config.yaml
model: "multi-label image tagger"
train_examples: 155796
horizontal_flip: true
translate: 0.06
norm: "rmsnorm"
parallel_block: false
expert_mlp_ratio: 0.25
shared_expert: true
conv_stem: false
width: 128
pooling: "mean"
num_labels: 75
lr: 0.011
batch_size: 256
weight_decay: 0.01
Rows from block 7 of a small multi-label image tagger, named by matrix and row number. Rows with one number within an expert belong to one neuron, the router's apart. Each number is 500 + 25 x the weight over its row's rms, rounded and kept within 0 to 999. All counts start at 0. Numbers have three digits each.
Before each expert's rows are labels from the 100 images, of 14848, where the router gives the expert most weight on average: "responds to" is what is common among them. Only what is clearly more common there than usual is listed. The data: photos of plants, animals and fungi (iNaturalist). In brackets: how many of the 100.
# router: router (model.blocks.7.mlp.router.weight, 32x128, trained with AdamW), inputs 0-63
# up: expert up (model.blocks.7.mlp.up, 32x32x128), inputs 0-63
# down: expert down (model.blocks.7.mlp.down, 32x128x32, transposed), outputs 0-63

# expert 3
responds to: order Accipitriformes (33); family: Accipitridae (27)
router.3:489530481505488466490514525521455473495540482582527498477539477482489526487514480505449479477538489477477536524469508530492508470550499461497509502467537500487534503501543479512526517488509486
up.0:474467492505461514529544443498527505528463478500494436553469474502497503474492495494477504480528496496491502545496497486543508565498487469469553493516490490470453482519498497481502497501536535
down.0:526487487502504446445491497458487463505453472498503509498468470510524529486504506527495489480492486497528495499569484554535465526496521503483535481563453535488463533495481539496513465500496498
up.1:495510511543504489532449540478537489485528517478532468491522504480485459520516487488465448498464471486450496516468468524510491485507505533497487488512523492515520509488449505480504536498464539
down.1:501492486525502521502483467453454522481519517505496483504494501486521502488506512563446481505497489479516477505516512490493504517486473511510529511500466522496471518501483523441469547537519523
up.2:465477469490501461504518515449510494487503577521515511494496495475532518546484515476530494548549502508481522510552532471507501485542492521436492476450517484483518453520468508509514506545423517
down.2:492473518513503479520482449468507522494513522491525497502521487481502506514509461463449511535505484476443471511499517468467497505501509475547512546514483490520543540457452490484518472510464497
up.3:510498517479465499485525468492441507495533501461485505525535491517486466501499489519487457498506479516478519446485477496518574496510510460561476516510510435498446499473510511521511516495513499
down.3:484523453467456519475479492479480492523450435471479474514509500539507507506476511523491503478471519502541525497508458482516473467495509462495530497519488489513482462496496467550479458519513476
up.4:506511513460527463500446502510522503478493482550479536566495445489521504476515500505491519458500470499534520486464490448483514496485533518485484512459515517530530521503542487506495488497488504
down.4:464492478484485499523528509480481500515492501499521536476451488525483536535550493482515508488487484469494484515548513526446501516521487509483484456457505493503491502483528492491451480531513475

# expert 11
responds to: class Aves (96); order Charadriiformes (46)
router.11:500494478488470480498530478501485489527506469533480520490506512463550513462500457517502527526507520481529482522508541498505481539452471495484501507523514500521529530500461466559510536503511495
up.0:474468455485501554509481529478514500518466457471489501524452517505518491524499512520487516551502543514510488502530495511526516518492494494496527483489507504507490519500501469525521484466499531
down.0:545516499511473474523469487571513510508501492474489494522501426479496436503515494541547557501526522493445520475528500477501509507517511533491517493531528483515536506492526511517484489486536498
up.1:568550521506474496525561433459497487476502541493510494490502482528502487446490495578489526478500527488516517508520485530481525513499497533491468518487516502512510472498470496519491507495535463
down.1:465489528512494524456535500516485555448470498539511490540488457513504506513507482446510506480469494524500498493508495473503513475479499505446536517509464458481442477543508474540476485473552547
up.2:505490494503509529517522498523447504475507446529502522520518487484503512509489506540472492553524524463516499481512508482509554527464473494511515497478535529505508467518495520490489523482483462
down.2:484512510536501524461515479481497487481447512459490440483534549494498505505544469442445511492469475477487470534490533534546517514488475508532519489497504495496541526488496507467522515520498506
up.3:474505501511524453500517462464471508518520511512492479488543472536471485488467537503533486469495516501485515487483524472439506523500534480482484463490513467519516441497499543511497474533496478
down.3:521515470520464493542459508484482476537533492493499543519501466507514482486503544541518460475527521492510516507488449479482444513459479537517480552476499495518530480528491452503515491490512499
up.4:493492546528489527461520451501522466545535505484489509466510484500531508490509516483495505516520527495485553476509546465485490512511508496542477519489496488497565523516521497509530513465471521
down.4:482529535493500477473523484475452534527490468477537502510483517515489551491495532521501511469506470505507530452459479488504567463559496517521520482463481511499500501479489539521468511497505529

# expert 9
responds to: phylum Chordata (100); class Mammalia (33)
router.9:515517473460486487541497504521477478461519499476478459517522478482522495439497473483483438486526500472476502496511501509486499478502476471516497522510507460512477508510474515476480490524475509
up.0:500440495488482506466492521471500461512520513459479484491506510481544554498505474492515482507478530484485498536538499490459500538494496478513523461513508492502557487488477493521479463499484512
down.0:493541511493479509465471503515516500518538528504526490532540500459451500469488536542438463526440476508529529477462484509506462517501509495532499489517526509497467474551525509483497539513523509
up.1:503479502515499480464505495513500483463475466516523507488505520523450462467505516513489509455522469506537459526560532505504460526473474551480472490510499528481487546486523468490559491553505522
down.1:482549526515503511520487522484475490539527465482488489514503454503492510487494489459540479513544488458480548467555505512527500500493562490505461509517497539490534524463521491532484496474514505
up.2:505517493507443496561529523521527496513461494458506481522484473482503493498518513444512486525509490469539459475522509489515484492498478506523503503492495503521512537500483503432459467491477506
down.2:475463460536493475512513478505469486484495516464546482544463544457524486454525498510461514541472513499510500486495530494527506486506489495496510491468500507461513525508508466514480526568480509
up.3:534519514463468503518488519498478487532474519487471485489523502476497523503498502492489509450482482536514462467495502531559484459509502522459487488469492486515529498521521489516545486465479529
down.3:525500503522544506490521532476550519507459511501536502518474516511527507502546502537498543468538520514495502432510535513473536494514484442492488505479487484494530489484501533498519457499502530
up.4:443494484498543516522534533532541481447510478508510469527505496502526547502468495512511457461460549489524517526484505486499488504461480501525463466483517494503511488466525526550481504518485462
down.4:467502512537495547492476495532526557492455526516542471498470453499514459488498488516517492486511502501450483492465483502505489501518534526535471467533477482512492536508535516485488471489498483

# expert 25
responds to: phylum Chordata (94); order Anseriformes (47); family: Anatidae (47)
router.25:542479498526491539522499544537475493462508485516515434510513533484511516506492473465521511496491520488533492522528493510476541461516492466479537491478516492522508493544513518486490526509443484
up.0:531452487491505500540498452473473506479465535514487451470497505498492517558496477483483459513514480478503522512531547463500533468494519500500504427461510502504507461447512533541495501504489492
down.0:531507511530492480519491505503495490511485490476461506474501503506531517555496503510531485505519547505522540517478529506526504514506492474475498460525485498487493495532490486514483488517528486
up.1:518536501498530525510485491517475492469499544480442496492515484526552500532525510493536465473548465444509494522483482448465478524490519508522456465552491472480544472497478503489475495499494497
down.1:519528493503495493487514533471489487503486468484476504503538478525480554512505504476544511498499457528495483558537480548518486528522504477491538511487495544509500495477513481490475517521504494
up.2:471522482472492512494568458500501519480529514509495529507521528516532502471511517508503453510534560491590511496497564511470494509497475493464490532484490498486511489528486489522517530493479511
down.2:541481536531526512526456482546457491475523492507507479467547470477472478528545508541483476513500488485502509509504502509468507508451513509504512509541505508506487531491544476503496495492522530
up.3:514523493513482507548459561531483514456537548475553495477504455521517490541520507480503482491493473509474517494490506493550480452508484546534467505502526487479511507492510510510481490513462484
down.3:482473548510501499479484546525485511513538491512513554550458495505515458525498532536527488545546523505480525504496512534495501549460528562506464485512503521491486516528476507510522517513472468
up.4:536488462496489489519522539519444460463517496503486506523523510509516496508510473484524487490504498505495505496525505457489514509464507469497466488512530486477441496532453489505482484529511476
down.4:461495506492465526529510502518498518528450471521493497488473491502485507503516501512521531465512503502565494474469501521502522466490437523498512486502486495530497518525528553467487513450523483

# expert 15
responds to: phylum Arthropoda (83); class Insecta (70); order Lepidoptera (46)
router.15:533487509529468483545473487528518493530509474501534467516537516458529458490522470469494518514475521480469471509532500525526485518468464517513489537499516496533520546515502482464527526444498474
up.0:484489516518521487512474516533547494483489507511480495518512463538537506514478482526469513545559495476492448534489554464522489491498507513447487534516485493479536517504499483501521517458466508
down.0:489533480517528493451482510499474510503488487508497485482481530469465501554499473497522506505500511512505497542497534482500533483504454447532447451485483460536458482490543535501508486479512489
up.1:504467487478498514549490448491544474504501497441497468516494489533556471541493500483523460511512517510498486497518513487477538481438493484551493508502500507486512490446499525506506514443502480
down.1:465518502460489506501465473519503510447464481530488485511447490531466478493507503487514542556510480479502489539500476522472511509518484500451516495496459503461505482501542476520537494489481483
up.2:514516566520563523417484539579486508507516473572512514462480497488498522508503521523506502526492538506487528546467504491496516526495482502517501521496488524494472469515526479463467510506492501
down.2:498481518505529517477495499547489494516516504494501444488515509491453524467547517515472508479505533526465478515522491536464483488538517524516499459496505545455484498552510508473480526434545503
up.3:529457551556525526494525518495482510505488532510497513496486515498464483469488479460515531502489523488491511478477476493501461508541473513549478486479496488514488484524503501470474490500527477
down.3:499483504509517436527495500501446509507530513467493514476491474517509520500533525511457488478512501517472514528500491514497478543497524441515501510505505497466510510497500479502479506504484544
up.4:486464507526502506519494561484476506515505455492521508527490502500518528485489496543512516508525550521532504513525525466491504485546501507495518489519483502508519526508517461513491513484519508
down.4:480493489535498519524507512533484495516503519526551476509488467474535453539486522505514530479507496489468518537499507456449515476476487484515470498506510470482522487506502508494496505539518496

# expert 12
responds to: class Aves (99); order Passeriformes (73)
router.12:506510531508555499520514501499528483514493512462485508472524502512516480519517462462483440478518467470459528467483469531475478541463504505548476439525501499495530504490478511505516512496482514
up.0:499533503514477482499523477499546516540546485520467523488488443439497500468486473501456484488523505517495456471502555515448488521491490556504499520490493504508502527465520504483526516513482504
down.0:504487496512476493525486523517501516448529527495498499482474480488475497515450513507497497491495523531480497478520507495463527533511510511442494496525508500470480485488520491555522435518514531
up.1:522530480492520479448490488475526488501485500491508505532494492547555495497509505554484498483526544474494510451510489490519488526531508516497455543539504503486562539484422486537520488472476508
down.1:507503510470460552485500458517531473517454505546536482507515482489518529467493562488518538532513474543520503441488485494550487479514505497455488488472468510492492467506516478513505485500529523
up.2:490508521515484531496534500521490486563546448503486489494507533519534498501497469517481508509515532485459527465470499545498518470520463475478497471522490473499430500506485491472516506503482485
down.2:526493474535503540521496495467469573463489494519483492500500482509517486518507550483509513439525489525549442487520506506538512522493530500457452534482461541518486480493475477511520507516554472
up.3:532491514504436463500483472490460472525536528454480493510540509484491508527517461482498520493470522481456538483491464482498529505539545473536518504550516518446499521523455504515516507477518497
down.3:461543532534538526472532521486491522462512540497542545506518494542545476515531466543496472487508518468485553483472532491488540520519458486488515457457504502483485490490496540499519522548516499
up.4:541543483486487492461462484457526513486524486504512488548514481563500518519513518521422472512476499476463516479513485482538495539500506493505491502513500532497499458498443488476488522472527500
down.4:483521534500567517509516522508507508507513482479499533505458492532510512513536517461511486478467493533533533487489511519497471518495475445521491456509453514485450461502548497498517484534530463

# expert 23
responds to: phylum Arthropoda (66); class Insecta (60); order Coleoptera (27)
router.23:512454494492463515540478485530499499493507487461468475478482544458491503506471483510547524477476511498491504515493453521502481476480500468493497496501504519535539467520508488484477488498537490
up.0:500497534471477506482481503467553512481479504484505483509453489542478510502488490513490481477488531525514517463539457530512477537498502545464457510494480487502559496526490504513472506524515523
down.0:493550464486502520481579513483506515518503506496486517524450544470490496499508459462520499467480480523511468533498522517527523485512456484515448489496534500479514445510516492500503494519462534
up.1:508464494507479512505471450489516466492559508489474527530507537499514491517483484497519555495508464479435489478478494541454525475492523509568474472490505504536543480472507526469485506483501473
down.1:483532531529468459509474523498532489496485519504569484480512449547501477515489482562508491512525501497539486511509443543492529573456509482478505531540511506454498519481464527532489451504500503
up.2:518500527514507496485480491524439503503462508497496480485484507501504490451496474485486472452494516520465498510506476541475501479497512440538488529506499492537501548483515498520471531477521495
down.2:516503491519520530470504448481496515512503518436451492513478494562475477514469498505452471515461497500485477515476455523500506464492503472496529484488498460503436490488483484494539507504548505
up.3:524493492504482484516483527529513508465469523497499503484480495435489512517493486503471498459526526540481487480489492502481483500503455493498496522476514497504524496488521525475476494506494488
down.3:495495512488526512451498485493526519502481499514483560480493516488535490490524500506482463477461500509491494501464455441491476523460494512521530468482543479517483459487484520528549501497518493
up.4:525443437550483505524504508500471484480552456548494474512504484499493493507510496507501493544489528469482477523499528445519467500521484483507494486489503496510540534501489484481526510480454485
down.4:492489484537502489510507465509447472507494492488454476477507472516469472535447466471480491503496494534489493515497492479499465509475498474485504525517488482466501514493505440511521524527561474

# expert 28
responds to: phylum Arthropoda (62); class Insecta (61)
router.28:518501511529483494484486520518467527503483527487510527502514506510521493472514519485501521471475458530495494526527516548542499457503498519508531495502486532488488532506466499478540507520477461
up.0:557496533522471503519504533502523508500504494484496480496481528494513521500504523490452525523455508520496492538498527532496483520486501540470507480503502499489516495493470482510504512475542498
down.0:499487455499488502489501478503554507499492468503463482542516528562501503491485500460506484518519497491479489466467553480499515485473480535483470479515495495515547505482495500509451581482471518
up.1:530553513498509471511495514510474487518497506553485488537543490530487490467528504519497504494506488479532520478504504454507540529492492474525523508535533519476460505495510493455518511494477484
down.1:477510506457526515500513486502539529497457483478484573492475501489527465497513491521536491465491517529528542486508528480540508502491492503542519493485481540491511536502476506464513494482460505
up.2:452500488484508521466545519497487526458487519466489496489460544482483534458470500489532467455462556527508506492464492523475516463547487479493484464505502498460504472502504550478514494475450501
down.2:475504515519518530494520558547479517498516484484518520495532450496488523480490518526521487518497476475525505488508554531497526529487438486524475496502480501489503504464468460526529466516509501
up.3:478503465479550525529528566494473498533563491506457513520466490465536486526479500493550503485499463530464496507526500504521521442485518532517478457449490499513513512514484523492470512503522514
down.3:480538479557543476480457516549473457490497486496520512488469537489511486508513503519499488537490488525542523539524486483524466492505552527517499489491524509463519484532528503490511507480504488
up.4:516429450505448507537536519507468505494507499540490527504470495465511535488488519506490493519471494510489511536468492481524481460522480504457492488489501512468532500489497495497491499484506480
down.4:527477525499492501546488473497486503554513481477528492488500517487448510460528499498458462496478499516465534508493459545480497500508530535495502451482509512523495545520544515495511492468521518

# expert 21
responds to: class Agaricomycetes (39); phylum Basidiomycota (39); kingdom Fungi (39)
router.21:507540510454494486483496476465474510453510482506438484504507494502534490536503502532521519457541506489483484474506481544449512509504477548492495468493500488493477455450525483465464484519524493
up.12:504505537446498529481509513472522491515502517485516458514502508509522495435537483533505530502522562495512493495510489515510515502517503436497546516492509497489530487493532488503510518509494495
down.12:506446468524479549467473523519500496503526531479496523446482445517482465482479518492512496538531528503505528530487526526530467493486498507495516508475508552509511470501511555490495537480512490
up.13:548467498521502504547526525495470432501503504484488555520540512548550478455470513517551509494491498505552503509498531494536481514494481498465487491542509473497518461486482517510511507508516478
down.13:502530504536507517505501536534524471493517590485502510488462469469548492463512483468492462520514475460500502490500511504533492520483509512510483520493495537452528522517476441482520479485504494
up.14:518447516522490520502527501522487494508518523503489481515494488440527516487512473470513515555439498502477479532494464532482511481514473498536547531527521526479502488490472495473518477511503473
down.14:517506484521523490469451494520518492524512533516540540505482488507485468514478520521533457542496504505499483508497504482447488519501471524478515496514470498508456442478496537490496441519490517
up.15:488505509504556486526507518510567490507495500541526481493508510494519531498523520455469471484475474502487475488506491486467447506495497480492488498512501497496516517490486466506528512473484516
down.15:498489511488504550474501487535508501533462512494477495443505499492497537474543481511487500494498517503535496511511496513518534489513476448510523524518495497458478517477443476493516511477535504
up.16:475499475505521467496495445495487517544485504479503580503478494486481480500519502514484472506448488523475514511479544464551522495528505482484480450510489505487477526491551518504485510470511493
down.16:516482501494476508479488462511477494456516519518484514492506481495514483514454453513526501481496513486461478494471446555521488543488515515503475506487501482572496516464468535481493483453494497

# expert 6
responds to: phylum Chordata (94); order Anseriformes (32); family: Anatidae (32)
router.6:491461457500476476519528482504487493521545469508487535504514500493532506510491493502507530532455495477520524499525526537486503545511501498473546477511509528448491546507489484531526448500483484
up.0:461476476491434516495529468502445491523489439496517453528503531437519499544509496504472510515492525472530515512494548478466469493510519482495494487515492473458474543501485497510547456506488533
down.0:514537512529492507471557521462495484519481499487530514531505538480507499539519556470502497491498446509473483483479525513518496501550516521488544469475502513539514489457518552468529514465515487
up.1:490505488504539516494513525509508467465473511497555528453466480578515497469480490504500513521511505476528524466527486519540542527496472495496535509480510484527543518495506498495507499496508508
down.1:544488479478488528485459503463495451516492510485460516490501474492485493530497500478515470537521525522549533459512477496487487499487487513521495494510529508508447492520467472530470521497512513
up.2:504426549535520522490513548541448476509524503474534469488522524482488482494488481493536508502463493533543494517477529478514530490485506523453494513506495479514464514495487482501524496493521486
down.2:510497499497532441484506483554487462470511534487499486516511488495539498503512489476501471536491478500485497494496532467490469520470549517459485533550512509498467489528484495479486520526486477
up.3:542464505523462486499439479521520460507530466477480455501544525508488473455513480563492521531492478469495525508505462527487499479469502493479516493501518479484524512507548488507514519502473528
down.3:528465495542492534490521488476494517533533529489519539487472496508548474496511544518535544549512448481498559470477500488519545463535518505497509511486470517513526485498433481489463491514478516
up.4:504547550502483477501513490521539515514485493490499523490539479503502491542497542498515546467495465506532498472500502514485536552467492560471476499455506494503555505503500510525496503503488480
down.4:487540481498525508485524496499505512472483523527508487504492495493463503465452495504520475477528465519491488504472487505481488532489532481500492482560519552501509511495523507516484513520484439

# expert 22
responds to: order Accipitriformes (35); family: Accipitridae (32)
router.22:488500473521513510506535514502485486484473468496503510484528493464547540479539514525490512526509498461508521524458498508482507507497486526528452536505527522547529492505523481512481521495511479
up.0:529468457467486517530495562503488484475428525450491514503465499480532522460486510485520475536522484536523500439468448478489493460506523491532479475515503484522517467513536503481447476478504486
down.0:520470501509481486471534503508526500528474536508499490521473504478507534508525521523538485496454505493531477495515491491486514465473548508528521496509511547542522534506480534504489478502549485
up.1:508464516502487502500523499511480534475492482541555482531506474516489513530499506489494549512451455527521482487490449509474535490501514487518515516491482525500569528490487534498516554488520509
down.1:519522530468512516480475493532563533478457529491478474501495515501514514492483489468508500509464487474493470494490471522472513513480473525449502552502545465559481492534514504496480478537461514
up.2:506513498477452517484532459427492500518507537498470517494506484527527496504481488527517474477529478475490509455475470507513513497524494522490486508495480513493456487467477469521491497497578526
down.2:492462471457527503461500480509514480537515493512514514470547489516471465533499466444475503509518497524473486508515544500505500475438480501496503548478556519458504499478472473530460469522494486
up.3:484519510470488510494449489522522535475488505501461483507504456497524491460505486552492526511558501496524532490519487473516504499468515491482504488507454470516522528462467474524508497437487530
down.3:512517529537496456501497522558512494521531512519434506563532485444491534500517473536517489477530524497487526493485500478491496511450522505510475496529507480521457473489496502488452508465502498
up.4:517493535550501517539530548469492517496478530532526476489511536486505500535492502490517495495544455465523487463512509523482485476514523521470523486477499507547463479494463505486477486484511484
down.4:524503485490445491490508513522500486472536514505529493500507506487503550515513482543487515503517533503504505494532500506486472521526493458519476520494541556497519449502500502495461489508509504

# expert 0
responds to: phylum Chordata (100); class Aves (93); order Charadriiformes (48)
router.0:515485476515515518504531481454500473489489481495458485513503496508482535510520499511486498513442498497530503546513512426522507519481472501469474535531509513497555490445482502542438521513533487
up.0:489491472495491527495489541510485517477454467496538478485481509458489524560482506506480500562538524502515476487525478506523491502486513475512500528503508459548552532494481505513494532508472538
down.0:497453505485488473502508503499533489496522512468529502493482482490505484489493498481532519479499471490456488496494510496464496504476487545521464526542493500505493497521452474493565472525456447
up.1:545466497484481503511475480518516489502545500501509512521475525540552480546520528480518460477505500528503472506498490481503495509503507493476501555524503502501515508512508497457491539495509473
down.1:471527492465522513493525462473474485492496486488481488518530556526528483488507551480488479492495519472532517525519509503515433551475508516487478474480544519513503483485517459488504565479473503
up.2:558482505508450512466514467456440476520516485520491512478517474534481508509516480494472476489496493458462516513503513494489459515564488465502511522522505488463457454489454530526506453503528520
down.2:499469486507514473543522521489483527519508498495486527556488475508502475497566484535500529512504501489502509491533484478507507491481511544521464485488459529466537532474523474511463492525538501
up.3:472501523473521514459548545483508501481500459504513496547500569502489532501478487483512525459478526537507483515507506464437470511497525471524495475497492501488471522521502526538461492555554496
down.3:525506488544532521544519484482545504498523516489489468483490489500495473471466496571544513496532502496471499454487482470493494517489501455513530469498476524510528499522512480485470448501537498
up.4:494522522481495501479492471514501542508467547488488508430459470467558473516528518518474542481479514530501490521471518504472488511510476490498522533521517551467465475515524464497508489502503486
down.4:511519502552525519502486540480505504493524477481529516509514517528476514510510555494481467521509518494461510512468505470489507489487483510524450445466431491496459531536479538476503502459520526

# expert 31
responds to: order Accipitriformes (56); family: Accipitridae (51); text has "buteo" (26)
router.31:498526490496510462481531508491486485505467483488474502503527453456535539510525503514472511501531498446507513531466495525472494526518456513499450520490523475521534481528528476471516521501506468
up.12:509509515511511490503496447448467528477488512525495462570534492520482487543473544502494503479515503514537435504529520506538497529479537468497485493481503502444460519506479533498495498504522535
down.12:470501491505500551563476512508527499485496473483507496536515558467474456497499510472532498528439481489456537504470499489546495496482512494510466487493481541517486524483479525495533556536506503
up.13:483484484459487518509538525509502485506443544498504497509498513514508497521509461462531558527463483513515477520509517480529546502471495496474499532463504515519469465522498535526483530497462524
down.13:535461494450508497467517488510491501516514489482489516449457466481479511474481445494525482473457471497514495545505505508510497527560500500541508533517465495520468502508514462492478486470511477
up.14:478536473558487504480505519469489496528522531497492564470534506527496496550489515489496512523538447499491422486498509484482492492461483484510453508495485502520540467456516488484509545511477496
down.14:486464561477523523513517503518495483508528457487524486505510508525509490474484541463468531480459525502495522490477485521520485486534484470542466488522489480503483529502544489475486496527553503
up.15:496463516532543522542511473531498523496532488492509501499524482535491505477492513524489509464490513502538479524514520541501506499518488516509539460436505535450540489495502499482521499506480504
down.15:477544472482495483562532489464471546533478436454509493492488487560490486521492520459486526477452495495507503523493478511507518486520520505465456501469509466479525506501461510498526488499511531
up.16:514546546522519457529512466511511531521495488523521527530474467511461459522459508521533520478487498508501488482469507500495523470459526536462510506467473505489487502525545507497473501526524542
down.16:519513513508507507499465534483535513563506514525496447488521478458496485516517526466507499510534481511517467548503498507502480502478473459462508508499464488484480548492487496481477452456487495

# expert 7
responds to: order Odonata (72); family: Coenagrionidae (44); text has "damselfly" (29)
router.7:502494548509539485455486525534521473524522538506522493539499534519459499475526516486469521485540509492522525500516497498473493526505510549477510512528523509461514554518536475492530534503474504
up.12:445463458499495490509535520488479538463483489488491488499540481545505511496524511498471501479568528499520477513534505470535483499521496475475515502544507451495547529512449497501473463505508531
down.12:484478478498504499567506512527544510497485503511483480501473470476504445524516485500545520494512497502483512516531561457470495502502489496494466513505493534534518512480450527479511454543508491
up.13:495511512479479460538478482520474512486503462514494511488481494535454483497475519514527490473515511552514470514490467484463478513510518528443505518479489473512509523523464499483517506499498519
down.13:520544514521459507498541487523491472536539514506481510510483480455504485501518477513507517464495520516480555476432488493524465499486466487515478506473527467524499497527479478463463497510543524
up.14:534515477507508546508501481518536500478537494522466507505471511514532453490492481514471525562482466534444484522508517493468521527489493530510537468525499477448487521513493548500508472486525526
down.14:530520529469475500525511503492499472500483517478505490538568510516534466471527453493510517470494492523524526491468513496561509535506462523515508465480521466529484482521497486455510493518473515
up.15:472507521465545532487499517457511495563524524510488488480481552482487464529484511451492496517471502509485515504460517494468486482496509491544503509527480519470519479490566486470498515518499510
down.15:514489502482478501480519473509522476500527503504456500491475514520496512484479500519474491541492480479515510468497517500522522504497515512531524501526491495534438530474488523547460466473513504
up.16:519476474508489515479506524509528490506479556497494497520477510485500500526517484460500472480522522495463569456504524502512509463510485479486516447496500550482538518527490516481486527492505517
down.16:495487517473529487511456487497501487554457497486499503526519492550479467498523500505478498505534481521530500475522530492491467468549573528523472481509444488518483515510519540477514456502509491

# expert 14
responds to: phylum Arthropoda (75); order Coleoptera (35); family: Coccinellidae (26)
router.14:441491480482499492459501502517545507531485514485517524454498496518476487481505551503511461522531513523551527503537552446494478451533481497459463527511479514522442495507522461517540494515479523
up.0:549492504536490484516509536509523472459518495484479495493538512494504556481504486524466524498457537485532451509478501510482504539499493519490494472497537498531524499483508527503456520561486476
down.0:494497493526508516490553496512470481487482501469496547478498498460498519476538507501521514484525546548494520503531476464535465474492491478521500488491505498456488489500494521519519489504476516
up.1:467516478426493545485516491489479534463521480490464488473487493540519495517519485536508492446511499510526493483492471516518461468523538511438535457525488513492484486489478501515480464566478562
down.1:473500523501510509510518486512490502485526515498488482508491493502497493467531449495540515523487523474526494491459513507491522502507515538503492500495559462471569489513485478496509540480511505
up.2:462506531472509506504489513432526526473531486467475497486489520473494509533466510512543459505518492533480518487523514487449486507508491457490466530455519510518528454502500499536472477449487510
down.2:457548495462501489509525511528507529465554554525521507470515510489512505473522496512520503536515510476512507487520509482497491455504453485517488488476507550482518498526510531490480432525536522
up.3:493479503493482523486556473502537500491539505532454494466459540502485522487461493492502501487522515497514486492511534503464467509525460504422491485496485513498496481507485508471503483492504530
down.3:489497492521520534484492450505501546468453535519490461508503508517506490536470504485484495482505465481502436520493528529530542460515486511468518508466483484466504516487498510466501482577491516
up.4:534504454500483488486501535514491529471509511538523479524524534439482491508463494507519500514552543508487500522472500506503510461513512486526510504508505514496517460494515484490460511503494500
down.4:515456493494485508521506493526497531472449527483502535544500470552500520516526492500498474455463498485470503440495493489541532499509539491500498520504515463491502545473513522503492467493511466

# expert 26
responds to: order Passeriformes (57)
router.26:512523507487484468500483517503491499506473536545500487520520484524478529458501465551493509455546486488520480511495489526496436510542495479486509546510518492505478478490472499524472454511523496
up.0:479450476512445501543471497516447529547460518490505499470519467501528500485487514515534523594516491516490496506512496522507528489528504510487534526499490495522507502500488508471484491484472517
down.0:503520485487501507516546519486530477481519446481521511478523529474479522526473487507493477442517495512444499462489528466467518502506469474496488503512456525520513512502459508453481463467518527
up.1:513492503515541525533516529508512482472543542524535496518483485515468512485509493515493533504513470500507503478487496449496485524471518556488462478500495476459488459511444492534439514486533465
down.1:496468481470501491483516472482499484542505437485503531468509480481511465486528487481496492491510512514500547547535461462471500470469507518475546526556515527474473486473509494526515507488504460
up.2:516489490508458516521515491514511519486495528499510472525463481491496475510501490527465527428518498508444536482524467465457515547446514513518512546530489530463522493545508435495487480516531483
down.2:511548524492508513499529497488521488478531455551498528518504490492526522500494483516498486487516512455489536522460447524525499495525494498474477493497484478551531458501486539505551521504488483
up.3:450518445533503492539550459503512467481508486526518503486506507479495500494504488498491475504532469497503466554526491539513478487469512457507480513464515486479459503508554511493519494507495512
down.3:498535447474497509498431497476467513523474497513546494519470492504486518503487503547470477493513506490504513506474467469523501481515562527519492459494496547463483515443500509467460514504516501
up.4:550481526521504496521462543529485481485473514519516543459491516457469501529488498505575491482478478526467533508477503469530507465495497497573512481488497533463510501506510543493501494519490517
down.4:505500507485538506534494544506506480476485519468510544502502497491510475468506474502514497502473491483498457495518544484475503509484475509494502524504544477542518515497483528483494495524493515